{
  "loss": "mse",
  "encoder_activation": "star_relu",
  "decoder_layers": 2,
  "muon_scale": "match_rms_adamw",
  "momentum": 0.85,
  "nesterov": true,
  "orthogonalizer": "newton_schulz_5",
  "max_steps": 6100
}
Rows from block 4 of the encoder, named by matrix and row number. Rows with one number belong to one neuron. Each number is 500 + 40 x the weight over the matrix's rms, rounded and kept within 0 to 999. All counts start at 0. Numbers have three digits each.
# fc1: MLP up (encoder.blocks.4.mlp.fc1.weight, 320x160), inputs 0-79
# fc2: MLP down (encoder.blocks.4.mlp.fc2.weight, 160x320, transposed), outputs 0-79
fc1.175:577501431519485591608522493609462554500567525422526511551445582517516439533476496420495508509476560524519517433555536485578577543508526520552544431459518461474464502497503479573544457463534445545446525389492459600387514463576459398571469379
fc1.176:422516407499557545486441497490534519453516427493522494448559509515483452493574435396473501495454554506481518514497424485467502550561465463515480573491473476455497536496554534458498454500521485480485509502514534533500524550492558503470474533
fc1.177:459416431503562448548517480504501545464510495480579493462541580562489491549548511540423421535481516463479473441429469554450524575521460509508526530594493495543405514556620508576407500492469505478575466495485469489537452497523449475527492512
fc1.178:465534483532452552497451453482541516522506527452474497452467426555509463499582477557477530454529495456520505539477571555522373530436483566459532568564522487520530487501459546351476541486495407446529589535423439485510483542473491476565493476
fc1.179:486590523513540461517489516510465515477535459418547459499543507506466516494522508473505501447459513509538507456530569457533524476482546550461459460463490464521550448464453485478468517524542493493499489475525458524489556558538480474527485518
fc1.180:491522501579573469481505450559464477460554496480530491503502486510468546543516474464465537481474521587509531476503469507474481499476473542513448575551525490522484490468498584483435427532501457458486588449502489556535483506469582473550473441
fc1.181:487451501524555482527481457467513527464512479477422487490516513503515510504480456516509495475437552470468535517522384461492542579575510497496531465466471550493534427437591472555469469462449525543502518483620491554477496480548553542490525496
fc1.182:510526493491471492467478535486460529494463531477512477499468528500509489479546483493463525503484515473521512504521489490495490514507520500502512498483505523498484508477506438496515482496503506507515506528494482470509512514507526474486522495
fc1.183:464480526518473529525478505489506495542536489517513535498500522519521445502473391520527440479504452518422555507471500486515558509511494515482511502563533483552572462461472478536475535514480487561488544464484538568494437482444489461493495453
fc1.184:476514492436449475500557540451522520497557479442508492556489485482503479517494482511511504497536550465487496504505505503524445464533530529532511497475518442478491448523550514553436500562513517537496473499549538476506512445515484543501541484
fc1.185:521556562490428548493545534557440395628609474560405530545500558553500445418439518524550588532459569465451546437582412541456563491438545523517501522513416498516436535415525586463536566489535486490422622499599473456566471478501495472411539492
fc1.186:513490443553503523517520511524467500511541503452484503506495539487509527508543530466558520554484481515509481476498490491465492495520491551515514554478493535491483511517532421484505560496527513474461464494548481473499502531504471500491491478
fc1.187:448526544435519519483510480477491559497519471452513501466510503480491515442460458530477435524528511495473527526524461512419495530531516468534527548519551526532524452494465522498462572479507462523513506517459499458554434507548450481484555482
fc1.188:489571540517385442494517462543526492447530519512533511564438563530503440531601503559495538549482551507583508515508507496505520463601440573538517499422592504531420464416478502439469493514504438511601421484452523435395525522543568452573523503
fc1.189:558376519477539460573353578403541393455607512538514495514409517437436439526520436497469446452541548568524532417466512540423514493492462496550557471476501502655511527558453419386607457588518529532464571489434536484559458487450605511483446404
fc1.190:395505557446433488488474571462487532431499504581508501521464532422477499460514465494452472543489513442574497544525492527476455460467495433593415439479521510568496460447546527464445568572511564405453545439483514441532491454550446492457489474
fc1.191:510541501486513567456483551534549495452528495535479449427484494533531486471524502470546496583498570494481475500458467548521538532485466505477463492471502473456585545490551509478504487528451486504506491514526502505440524495508532491438509458
fc1.192:456511508498405513526522524538608528492585565499506523540488544436492470538507550554507461534485630472469476483481508511467537572529477435481567462513581469511562440414467521481538531480467497533480532516510499530560491553555419502539502509
fc1.193:405494524494445436422465501465511459494536538542470520444495544550481532479549497442498530518501499474485538535516507538482540533462555443580485512384468446468482480505482537480467451518555534499544509531510546515456528413495472495507506498
fc1.194:552510503547454562495464488515437513488501507457515491532547450527456519576530502512504534525428521505579514507522522438497481469472493502530443466473440532486499507536513505500511498531497556467454482501485514558505544525492480461485546513
fc1.195:489511493522530484552464498501436446509496420477476489571505433593538518482526490440490469574506460578494467517535534449507480443513520513485519468476485529520480576437536454540496462556499532522488454511524565487529512476519514540485439517
fc1.196:567490506473554516531480520560503487501437493454495467573534495520541516526458544447522514549525480507460493483503555535428473524494539423569525543485449490472563585483405534490488488501573538525560568510532527524487441457492563429477571401
fc1.197:451453557496490514512465510500485522460515546440504559483502558508447585527557472489496522584433526512474494444571529508467427464475474450441517515496499616501452512484556452438469532513456469514523442529496518531483498505513501415501534565
fc1.198:439467538502490518526482524466526553511517501426542467516488511554486461516510477477440581451486464484504565525523531454486475535491473477479542498442488498525501490473504458521530482506501534424587529539485514475468545502503488498468486540
fc1.199:566408560491492552508505543541526508474492561456523457535557483511487507505446446465456460536513469436511542443507530475446481536434494485516527586496499473408473532513505514490559573473469458581500520578524517479526547490448485493466546462
fc1.200:527482493494462470460480535496507507522468522490533541458530543529481512548482435497507456484475484463508469475522456494514499505526511515551543520512532534464521517512531504514498547501448483522475470538512477478526452496533520535439535459
fc1.201:495474542491430498507534477508468466523501502482469527473523550481530502453488485539482506497436507525506447453436432490437499515578507545442446510514492517549556471467522487455505519468518532481544562480484492459507521555545529486441474503
fc1.202:547453434486537494519496435488493427459520486491491499481487483505518494461576459579513452487530527442493444423530510560515502468480498436498501526518488540530504453559549511504399490538466530460413539463464529534535521508579499527516421479
fc1.203:516510551510543485502558499475538524542475495514485510481474488492565507522447375537541471519451438468498475488523524492508520501541505502444507504548453508477488478517469501502488524490539499504546511468512425546476539477505513485534528502
fc1.204:520524521522533571468481490543554450435519441538561478526485505471545501511526455500524552566537468583502481586514426392532474551471536518460480489487461475413555486524482506418485465496519517549492477493451504510474540530528507554460485544
fc1.205:526510466544561507492496478460504491501499489495454469512546495529564514496497491494453493537534458517417475481470512459515555491475539485541469500508443524500510466469532531473550443552492481483491534452509468563450492520476502526514477505
fc1.206:483500577501534473581540502551498488516508484544461451515479462509510457424513531493531540500568559551408461476441528470511543546515537497469471503453483514532536463529438590459503492569408544509524520530536537504610486476518523527506518443
fc1.207:510505554535457464483528478444494510411478505519499513525501524448561479494585465515487521500485451585522521477429458494521528525517522540534520547530544520513507500480524545566467477582481473492543522549505540515434483400441471442498563573
fc1.208:476515478469556479439524522508520490537422497534531497464571534452449471557455460482593499506576458545535520476428466525417515425562504524465407482502426487475485490458469541515514419511494513459519447574455534577454523500420496367494528503
fc1.209:528436493470514574506572552488504500491499499552486503539439527533476481488476481534565513492493534422561544467490551399465534539551466480495523448533547439441556390488521444554465463590491450496455526427514540494503568473504448496491482485
fc1.210:478500532519560531500533510529471539502540447466515591495501510527485436507474458471452491440516477476424558492513525532483495467497506457536527563472541415524526505491531536498516470457473518489555521484491568533568482396426501489502447465
fc1.211:596438490392413476427456498471446384552492483381471533456475458470512583430523470502548360515491527450403454473577449501568437579587558470568522544397578498483474525524488426533414448464499560467516529473554579518466536451518490492523488448
fc1.212:528512536457480522598493522470495459535488520466537460464579491513519517471428503458465476526531554467441503540510494487519534491567497507566462573456519461539427502531481503552553463457527539491454491473444510459490485555509452506483529498
fc1.213:462485420561521524472433560487531556448502502483550492580461417531486539460556379480507496515476534532568562516387601499418507546615539453570444524453500433411453494357472501464475528458471441484612414474498534536468509574454475556537498522
fc1.214:443549571499511481476516483480494565405507420431500519447482450477478540541479430381497533445552469509529460529532474556414513468461509432483481546399563548520528495491459469505479517582500485468466533488479558500544479546507505462521475420
fc1.215:448510431526479458577547552405449598453493457550485455487540469446528526463468512543532503493492495512464504529502434544493470510464531449496511494639569467511543475596527504436517466427469476448500447524532465514470494525479494474537529434
fc1.216:504508494483524506475507498479512542520516542517510479511479499531510458524502461531494488524428515470515494501502463503527467561533524527543493493473527535495516490451536486505493511449545465505487497517477506457479489466553507519494530477
fc1.217:552482445517468439463552578542367418449494443410535483563491491457565455497440413457560551457507429483463555550507524516536459541537498500471403603470430570535464459450489387553535507523500399452496443536511473471436358468604584530531425564
fc1.218:533516549449475480489564463489471497504446497437478547513503482472490481530499591437453459442510451494519462549527506523477528500504506476547557509527546472550487524499465483491442489483537478551507487501528499418488545569501532497528565523
fc1.219:503558451533466496564480572411541485441426417436514493483575542554501439588505497465508570472534495528472521518540539492471466548511455466589466553437545547434510453451517406526602545547530453540583433492539530492513499581475569507514438514
fc1.220:479546492385497465513486460450477505513428519488474433477487538514469510539508513544503508462597492458518499526581414493486471482490456536499447523527435571526498462549485544521510496580525478516429499521467515459520553589509489424431487533
fc1.221:423457507437453528446540501521482497530508509478487489595487477526472535484459520563489565440551540537533557590464496534468492521538457559415522534509413471488544484524523531486512523495452566412481491537581505549520547550477433532516455501
fc1.222:521549513484463493486446457478446496490491562534442513528508571497487483497494508507494526515533471591386559500442499437476548476503456479452457509474565465475483467486494427483512558535496497460539502507538572596532542476496501525541505557
fc1.223:485532528528519475510462473434546512453434448496551476487510506525586566522501504528552440429498423491457537495524462470503426462532561488557471520518463536510505492494460487530427507504528419485545498566552561469540503475519535566534420430
fc1.224:549445555456399510487496415513535463541426591500496528553463443514469489560510483497501536510430494526544532569494420512528509451446512517518578487414495553555501462472485518527475496467509521552546608565568486447424468414517539478558518541
fc1.225:512500550527485541439490497431536561480504463510477423454498603481504483501495390447476514471455491529503521472531481476556503447561480468483438489625512482450475460546549497444494489523444510548428487480411480521476590505475516489496534576
fc1.226:444541474534557515515556492560480472549532491422516469438506432430528397489547517486547470555515515472433549499505539461503480521477491514516543488539495486519536536456557509522587433533512571476543519485466436451558460488475563566562513510
fc1.227:472482554459474480474509553478469526533503522466480483479548516464496485507501531491491520499477535510499510466485456508431456541518486526566513462428547547473549480460510525499460507495526472499539488503514499478513453472498485526468545517
fc1.228:485511484488390545494557435532580587474497544433470507499485475481562576478473548449528481386507577507487540506529460499494466503458461494467469494473498486478440463427501553566540492556476438551523530490510507517514486556601498502503474484
fc1.229:454402512561535477474496539505525540451506470588450431470497463458473575458512524452510508553489598525456512439587555584448506493551514426453492566517514483543516566553445510474580486561494518507500454491472541426485568506499479472469576467
fc1.230:452568499503458482517500517537478477465420537492553468554515546544509370540464468509523491488361523524561526438491500522483508513555569545469447521480475522526485560476469623483537398494512508448491478517484554569443551462507478502460487486
fc1.231:515530496519490536492481527505544460458469565574504430511547555525563483504507547497520416483508526494420584426492492500553457480516494485543516501454523510479518496500538500485432483491462461525425529496516490560503437475438463472487472502
fc1.232:552463541505497511482521454470503578539412517479518492451522463519583545462519518467494454432477455550506489474490556447539528544588431518422498465462468494560487539541545476437524548487483499615547436557403552550511585483493506533474426552
fc1.233:523520484433506536525528525462571470444402495493500494443528548475524602538485511437521467615497473477439428546459529488487415552489493454499531494439487487469441455512469572495534543481550499443503500493477489433499515480522486497428477443
fc1.234:470382481530507393458529444493499517550495494505477496461498600548501531556529483503522556431453517581478570596568501479555489489486496441503586489506420532495328444485610483450497391478467560555552539453423491455479489615523479478475599592
fc1.235:518502472464417531477569516548472444478460524559528537565508502462497495504516571520499558444561502499510437495490507481397561499475512496573465486424462486455486512404478498550473546527521476542494518415467523495499397514509510480528570502
fc1.236:538489547513530396516416446494555528467503422486537530479446433468480543547514475450543588589516512594501536536446551497442439558518594529418509487524517527502581423556469530518445528462506443516457534534471403571444501506525428452495499445
fc1.237:438497560494436461471473495485461495468533508464508504466462520529522486413543488538495479543510561523488477516520522464490519530477456513511555512476487451480509472537478545495545536526444448482448506500527470508469515492542557485510530516
fc1.238:529490527528556470578395550470493639590501584530470541390567540567487546416461459450416454541502496532478411474486332537418526416533499562498497429456503489533461532444532521473458549549629607450617533482519456537502524508481407505466597465
fc1.239:499494498503521481497609451507463506608508495583503534559459507490501531535495536480518449544522466509536484476504454433482533617494567537596421598448519510531493488409523445393563493505504552543543482511529529532482491504415489551513570497
fc1.240:406519435533531576576493403508459538545537474490502470436527511426547539471496495487448561514494452495430498461491486491465556559465542494453492497465543522495431475488586595568491472507458451521497421528489495504562556511509475441538420443
fc1.241:517517544478467513507560497520544469459497553486536474454495550562518557469512443486491478469447494481538540491509515478460498469547557486535485472515500486541448493509478542524500495526559525537526421556459485506498472498484527438461484448
fc1.242:585513452427505495462498513466508501519541427465488519510484515583453458560452504500492544534531579531493513471533445556498498542534533566604523483514520571477540530482505481512462533539509535441491495482487445482515479454546471531522448523
fc1.243:550580473572495502450499509518462532501526565527521457569534465529497462519533466476500573506456509483512561486507534456490512459529471548487495447551569492483515427526533514474415480513467480380560486499459509512534555477534519518489523479
fc1.244:422519479411508485503519484484440543484569508498504552436492502514493483417458471515500635562447520561507442481543544516407456564464530478504554463451507517528435483556446523429478532443493511549484516480482513504545526483567492475507495515
fc1.245:486494483534541542496466572580386497511466477511507494463452462429521521567482536512513561569443545473501466452516421521470522504492474601482496510479542536458483444544507545517454508566468507519522465465549479511437528481519535414470441579
fc1.246:460514530501521442503491512531484486450483532477525473469488464484513502506511482484492527483471518501505465468524471538498458498496456483548508505476495506476535475503531508502498550488497505516475499493502477448498458496510510559492548468
fc1.247:487549547545479529494528455485509491558546549478511515563456473533486463538481453505496518478626470486469508516525545530484491507551554445524469501498478519492467528495483471476493514531485504496550467481451508550489487436449504399463539469
fc1.248:518507530489502546524487499480483449504510589470457461513521508488499541462498455474450481488464515489478461474474516496512487523524482499508467546453501499525534487482492493506522502488495481532522531511503515476477484489489530490459498483
fc1.249:503505438491497447489496540454587488562506495459490477481498465561481466452501545493570471526485477494572472518521495495488478497456416472554585526454460469498450479535501464545472494509506515463544578502464490570496489481489467548480449492
fc1.250:519481554527429428536507497475507529509499480485544396513574560472434546513400585410500515477499478507494455489548447449509533449516425544499558515509532501504500539554527515478554468464528507494522539507469553552528471526514525457455557449
fc1.251:529505539470486454527486487474518507504519498482487507523455503521495517473522497487485493510489517501549518453496444478532436522496511523490502490487533454491496456495529447491500497479513474499480514515455502475516501512557501527502555458
fc1.252:502467495488510484472474432517528479507537604527539438535466450465523552439482474449430502544434543576543473508522503440517495401477556466557531444548550533509546509523497592455531448498491552520502522486418492455524480549562441552520510559
fc1.253:494555549517453446504500496533467483545454534495483449445499514543458503508498496532386500440496491529527478546590499538506449496517511499500547475586481498512513464514509470526542591478422540509572482435535469517494532441497494423454501530
fc1.254:474534448483498485495435513470501499475488473510551480571592488537524524513454520484518541427431499489516510474445403437563476483581463507423539509506510501498506433506502496458536525434509484510517523500479426540506480428492560519499484476
fc2.175:570436560577531445459628415529498458588526530533444528504472528450551493480452559653571436513537496503500416525497451454389528539534487447467454539523459502492515514545527444499482501602519531457504452435628561379467551553445544465408545578
fc2.176:470498456431473545525508450454491552454530512458517489497557545590539524372582547549535518502514518389462465530502424472501521490583486499444453561541564554500503540498578435571573375482587460624504617541487480480453535451513627559396442497
fc2.177:450568431515458450450509489515548500536484526457510505534472433574419589511475543642453564489516516525501438467478512530490480479442516484600488546467552531584542530455481496490549548565515512515498470435481480450546447495505500552523544471
fc2.178:592407499526506490495505497536464573568358563372500508415505470566436484559562426512506442406499549467412522513521461465574477473475543530541567442521485545518530516461572539385518478460407431521504462428486528528600466576459514491386567550
fc2.179:496528465485471455509509507511525479489503507471451547495440513484532475532503458492574526533477489510493502498488451522457507499489506501448532544541488462452481485539509544502519464517523550492467509478510534454551522529458466489524494465
fc2.180:472443479514448520578477483496465529408568511512547459533526512513507478448557530503495443485471517457562445430571506535527497552499482525454448442396475520421411470552457411532468542488518564521472452572551516542542493469513547489474501561
fc2.181:546530527502462452536493453555455563503366472499518550428536414516497516403670534483515404509528483395497578522526523510433481476434528527468533460465448495432466556370467540539560493462477429555487478503442547496446538475489560483444532562
fc2.182:487498505498520504504487495505493490485493517512493503495487502500518502512507469498508506513489505502510495506486479488488487519508488500495507500505499480494508489502511503489494507505495495495488503507505486502506520512506483478516512492
fc2.183:556447459438517443437521544505415484488533531553457494513580429456514528480574524563498449521535452547547496466520560489526515391474471496524469526514458536500482531525490458566509480517487499447514517476508516519494544452513541498516478518
fc2.184:480497500494517504504487502509498488498491520514486510495487493495514499510505468500513513511494511508507491510489485481487482526512486496498509503499492498493510501504510497487506505513503506506491489505501490493514515514506483480522519495
fc2.185:531423434551545509509490528529461590431418531418578461458522482464466580587501596507549576528481510584486489561560500508585533538562387471516520527458549439515585517442499478538444455473463519514488408456370489519450377454522494549476508450
fc2.186:487511527490532515516504485501501486490502522502502500484496495493500492522497457497511507521485501497493497513487501497472478510501490480498517515498494495499517501500496501511507514516506500493502494516520493499519549516501472478504507498
fc2.187:506489495483522520454627510453447504519529542470525476450500470522467506528564528454506528471522433544528465536528474506553517542496440461428590460436471483531512545483543478420450548486508518466428555536547439497481465498580499522500466565
fc2.188:449568556534416506434548503500469478584514495503535533489568552427484510457536613521532476533455580429472489529500559530493559446492522503437516466581646507471494471550516492491620508450452500489463467509490595388502570441559505484505434518
fc2.189:542567416404450529482601531591513483475475487449511526596568592460544496424558443522541572532511576439427543537455447498647504616512576559495425423578482475465461429413502539536487466436460457474508502475474440488507503429501488519465495540
fc2.190:488538588393477546439471520544456518486512610446532577482493481515459434498565518482485485465520510468493489449529455499494534639456493520581552531504496514493478490430494523438496567444498545464542476507425447463480515540513486542530507478
fc2.191:535431528540437513603542447438476487508476479422577500600483510494435461476528512453534501496554519541487509491542472517482485414532457511437455404441595451501435489508437475447518419539435485568445577527523512521473543522508468490492484537
fc2.192:428460476512560459473452498463505490484529475524528463440426502386515543524533497546519509432635452514482491492532656413488520408523550451483499518529500472459456555567453543518516497532432522467482545566514497573560472422486537528521506496
fc2.193:450432509509511466520482463487444481451520532478439577420521482488500465556559405535482501421563445509552504494511488481541497469469471554458465496438519528492533516518564491492572450513573518479481503510514457488520520529484555498469521496
fc2.194:501461518481528538518512544462522454545579460456531545525486545525467473403513473517447461570494390417456529557353495454590506539550456514505510467531555473485526468564584453513552504500571582485466515495411538419534470512507525442514490554
fc2.195:522438341469512507487541488484505468536513449489510471482483488421482542524525534523459532493522493513498438518553566453582557402472516554383568485502525466535499485446418435462524468558519479486528477596489460520531521481407515502454593502
fc2.196:591487505443486575480547547510442535507507464467552453561594493460515481430586561533435486529523407478449501481535504596451562474446507455437491523568463446448569532524553481488524559562525544454558574529483549412485519388414525505483491520
fc2.197:487554501490500533499540463454486481480525498501489504548501485508536470474483490528525525494473547529514507477463485488464493547520474474479501503466484504493530524477502482492504484517504494467509473471528536517500576491478483491424480496
fc2.198:488452505563546513527496499475485531498493535503483479510520461470518544483473464503519482479501487546548518497491490486512539458491483488497511496539483460474493518502519534477459476514489467520527484501461491475473485509549468466508495510
fc2.199:461515560435568496473564474418585544514499471535479437500455557447484555465570551604473549507516450483502546559518490500566472432500494427491453488407649526514499534426508454515503478524491602471461438475453530562469533563550533457525409573
fc2.200:489503504488525496519493495497495489488494515511493488499489505503521508509511468504507499513487502494500498512482487493488504518521489500496523500499489488489509491500504494485489528502495497498495500501508501513512502515507486483510503491
fc2.201:489506491493523516494478500496491491472498527504499502496485496494511496539497470502519511519494503503509488511489484500484477514522490501500493510510498489494492491493506513492501501518503492487500501501509489509503515508500486473518495501
fc2.202:490518539526495494525505482507475511399499489514516500502518502501485538538467454484521508512492522542471533486496461483502569481451481539499540561500491504458457496468481459506515472537526544502523438503528527508538447467458447494475503504
fc2.203:497491552525489532566486476555508499565453456541513482546525524445507501485520475466466515507496523474570494550575462473482541476502480479526471486443525511454415435500497569493453523454506491490467490543580449524423540514526460428459478538
fc2.204:430529456568472523521513490480422445495540450459531490491542486490508483510546526447462566526511514523467532444426499481434472465448523455514498515555469465507494455501543573500515481559511551500483516479491490455533522576461545443532547413
fc2.205:422487502484507450539543554579491439576556524524499511448461494489442468555516449481588503444540580473565511371502437529448444496471444579543520529436510535444469487480546490444507528521556473491550544575516567467549469456513490482520486506
fc2.206:494492493508504476527524524548503553508440483535475531521548454510481537487519537529460526423461481496541440556509436546507520524551556547531431507514486471515497556492554443531456468497546461484533511503468507503466516483500464548492522508
fc2.207:457499516487473447503473536553426445483536484379494519542478534508522560528411527519525520522489596469487461484534549519477616479496527516487514509521551541499538556504472485567458577543536537528470451537461510483553513494493550503474490457
fc2.208:456504473493502463567509557529490588551448474574481526446405514529456534482495496497482558475518474469454494488560511503528512518459556415516495463506567440515487488510507467452442469475452516433440559493529489490522385545512579484536602475
fc2.209:516507489470456483542576455596529586492522579577443497519469541491581561472424540508478585534504469499414482547429581547432523462426420546512459490558553610459437635468520441517529566477390426517537453419479540585482472485556454494484458544
fc2.210:514508525487438474443537506507455475474525466497500428482496438540503543560550498478472458457537443562564505487525491552446496425554587532580510457465492474440437485551477473511504507493573513468542441531491469446534494530542476429594523459
fc2.211:492493469486481539555477473491504487490484484487489532511484525460478507454499474496470479537529530516523500501489493499507515540492522501475521481489516509495523484495482519468495507466522504461509480473484447473526494508490473478522480489
fc2.212:535527520472537537481476459527480517523490508483510485473492533506563489459484434448540538476483520519522423471477502468478485495501552521470449524496485479481491495504562506497479524481483518475466516457417552528568522525552524464485465483
fc2.213:548417576580421472493541499493411537512473480433612527594464475516522472510579454394504482585591581478458480478512557455460582374477465605530552523485638492521447531516483439510435542457554461484558357521432550420518546440491456458463424519
fc2.214:546499517491406445488533457514475528581479506526501498491503454407440500578460525448501532464482505511541483511580514482460571565423577503542517493457435565476432488389459536438529465592481535406544404574510476444561560488471546482533558448
fc2.215:549485500497572589455458543505511479532529523462435502603484541519548448564489488555512414609495462484541608484465483449479498493546528574461529448462511533492531454535528473505450517461523401536542509520517476500502405457517515528487467549
fc2.216:488496501495516506508488492501495491485494515511489499494488503494515502513506468495504506515490500498505495505485477489486485525507487500496514500506494490495508491499505498488498511511498498493487495505507487500506515509505486482513512490
fc2.217:397461561603503532518456437429577624495464540507559473411567518610532532489551548557507423427566512559502462437506472421507570493465561491592570471479489465457567539572498552475530539578482575479530563511513578467556534464352499493522425417
fc2.218:460559499544534460455471439440498515476542506500551510548499509568463534470551504485455490509495526521506477492542377494449466496463532411491572427526518458496558450536539520426474433463514552566476472471563478510540493431537433456550527467
fc2.219:452488480560462472472449491523504582546550594529494470494502448478575531449481416482483485503480474491566554456421467519505580491423570492433507527477440456436461503493587542489472528512468551488520529483460514523467441453495456518470515564
fc2.220:555486563509446491506466497489466442505485502479502505584456444494552491600430507446507465513579507546454435546484534466478498503615496522482512490504493473501447522498490500578490524501490487473489486445432487490507535459508513504444561521
fc2.221:548496585484478487525489505544428493482552459533455422532550486475499470450585568523565476504592452541423431483498522486581457564527491499496523556555527421564482551557509403520481585455539506448531500477540526486461497474485554537511507499
fc2.222:483466510558468511467542584536524438522514470471494597472468472508446457516559518483479502582490447459534468419520505554609523479559460532476473412536486521556522532458461499490494464513486510603485538508532492520510503546529468480460501465
fc2.223:524491486494471496513547489410476524542471489503435504444503526397453561532473578529355499553533445456445451550541535446515500461472399466425558477565525495482519478523473473460559458505450504480558577491476533506436502457506516526496574569
fc2.224:479473514574493489454522482455571558476532467469570414529534585581544500532516525501450425497463531421544541487516520508502469432516631508504506473545554485479525415438550504445472503523440413511491463451553469523499639537450530515461474509
fc2.225:422560448465500505526432558563559461563437508491473478494512490506478432486476548523526571507426484511454446515471552613519457564380519546528490464524511552537596565429485529516416489425534595521543609604509526478424437472461518441514525468
fc2.226:530492513520458453475481463569541511528422508529512503577490432618531469566455449446473463483489520561570441463486464472448527428447464532491513501426505548517455489553494483537427534466539536584447564530535472543527518520529585456427533512
fc2.227:492497508495513508510491496502496491489499515509491508498488501502515495511506464499513509516487503501510498501486474485495481519511489506487514506504490489499512486502514501490499504511496497493496503503509492499506517517503479475511508492
fc2.228:478488518495526508500471516505505515443509537495517556491483525520526507495516463453490474518423521511479509539437505493476483509532484491507500503528508466496502508507468458488533520515488517524499489485477508533532501502500519531497457454
fc2.229:451525495492526546494488538515540456536511517507463463480462446549531482542463523491497538513454561501470569485498519503488483500516506512527490556422507560511460470460531527510534504514509532518478511551366525516461535563554453489544445602
fc2.230:487556470416451456601435532527512533566579514511458495506478565522583583455452487411508476492502476429488433477536546474539519494490433550553544598440527476477536515573503562451571535513487531544550538372542618434597364549465532629492546506
fc2.231:469437522471469527500519515494491539445529411454557489521558534513460532557573522452488480451520523523496463492549565539506496464566473474477516509510526512494469450488590547430533509487338525498524533501470504550507529484482422515463432494
fc2.232:580427501535497522542520532546405486499534467505520485525505516507423494555497651577540507487429604482477566534564496521544500501486465492536503501453503511537486494404447512525434466412494575443478488462532487516479487414471564628454510481
fc2.233:492452524533474500440485566505476473454534547512494542591454518498525525491542491480525452472520516557478528500553540531540524500498437459504442450555468546545395599481498486465494560439516470493556555363471535454469475535518560465473498476
fc2.234:454551481671531536460547494462518491446511537535460514484442446461528494561521475436574505542501447587459441428507470518441449521483475558520428444533397474469547520540508445505485494473483520432501506483494469538492466513516435529477514492
fc2.235:469514489496507517552464534447521481532477393449443499466503515557468485478439443599452502557440508420498555510471488506680441510528531528449548524578626524523547441581486488378527510509511514437503486510534450541529569445491433511403428521
fc2.236:517575558522501474463500462568461553450527499476514510453496487490537498479457549491561581480441502571491492502494505500460557476494529523456527501426556484455571495474493517573468428552519540481377502501466494458535400472478482584507466461
fc2.237:458510478536485488550500483493565495485525541514523516517529590489464534522464518472539528525482493492488514499509470515461494437560507492512567503493475434491524496434495499514423525503488524499579520550477504454492468544463521480486467507
fc2.238:394433505626377442383437472498511498383454407513572486516572504492511491560511466525593601386513440557532552489578528468533449564500628485540527630473483519490523493546490500589521503488445400510364523466525609463536454471469628469508360477
fc2.239:542462427465414498482503533417485589389444549539528521452514462509428457505529477502453512454496533469500461577534514642499520449513461501493473464555497527571547479513498496599387499514501500474591545463449520478596473506563485389453521436
fc2.240:589542437523472472479455462526513475541558456556446453597494527475465506468572575539521465501442542450504453460459466511524491434500592531579470480539512455527474533455534558547467504455553450435559554556483500515497495465453611563506448528
fc2.241:475454532498502499491486496524436435503481465481555482563478504485504560424488554492499519471539574509555500502592473492386498381494521505456531416525570534464442513482458454564550469458568505450507512532469508510502518541507530453489477503
fc2.242:483515499494537494549511538516492475480493523528475500464531489480500518488506434519493502512483494538502497519506470447470472519479487504516512521483478496492524532488473455464493530515521488496511552485521522454461480518482467489473524537
fc2.243:548460479472531513486439488493468558478474505458466519526507503492471527497489510482495515508510511475501541505523483531460477505517490487508465521522512537481516508486527486567532501531503489478497514483463490488506477500513502535525491471
fc2.244:514488493476543486488485490531526552394531438537507496503469528449477518555550479524522544525513522505516467450473527517553532554536463504425509452467484495500532476479454516557514495487443502513482565491516510475502508462530463564501523520
fc2.245:508544490479486503562573522551543537480494551484486549571510520526528523463505398541470474479479424489471419560508525441535521573524529475536499510477452401494552477489469550488464442544529554539483425515475545511496488495475495521578467435
fc2.246:491505511496512515510505497499502488489490520511500505486491503497518493504507467494511507523485503500510492504487493487502491516517493509490521501495493479501509475499513503488486514514503496488498499503503487498505519519503496477517510497
fc2.247:487483481427445429508451491516532517551482506533477562446553459554552473465431496632460466516539528513544478478535501478502449449474589518397424488430544532538506535548508575497589444484551418532507547530509453397489527437502507541529418528
fc2.248:489491505497516502509488492501490495477493516514493506494479505497526499516503473496515507515491501501506492507485479492483479523509487502496508517505497487499508488493514504498489510518492499493495495505512487506505522514507483479508502491
fc2.249:459532425489488482486535440497488487466537506417494539501521490483470442470515437577401564513557491508471510479456528569484501511493559576469406429534459523434520473559475589460561498517564553462487537425517530409529508531519541524496543517
fc2.250:482425474535542555560488537489479495497489498487540557459461487513488474494492517485521503491508449495518512517532544482470538563505490484510516514467486495503477493494521526462465517498466532454512471485538457469519464527539493545529498465
fc2.251:487500504499518506515489492499492485482499515505495505492489503497515500510506466502509503516493508505512491506489484489494487527511490505495508498504489484493506484491507503489500510509494497489494497505504489502498521511503486483513506489
fc2.252:466473486514466519555593476456544463566555495552479493436488396448526555433570563526499498488568521446518549436450614508473475556460548506525507520538458480483586534478447543456489562461496531512478572510517498529421461474443478444445563505
fc2.253:528497433510498590535577556555468486524626447555444590490585417521505555493463509511457470550524488483472429524509500508503516509514462504466483502606479521555518487431415491564490423541512412498546432543427568453500501581486513480493555481
fc2.254:496467524442484493525510453511530482457477541525524561440557528475483508428509529626497457526488531444479529506529501437477515541510448496518472516581529504497501508486534470474577476430548496546549459457490474501464532426489520486528474488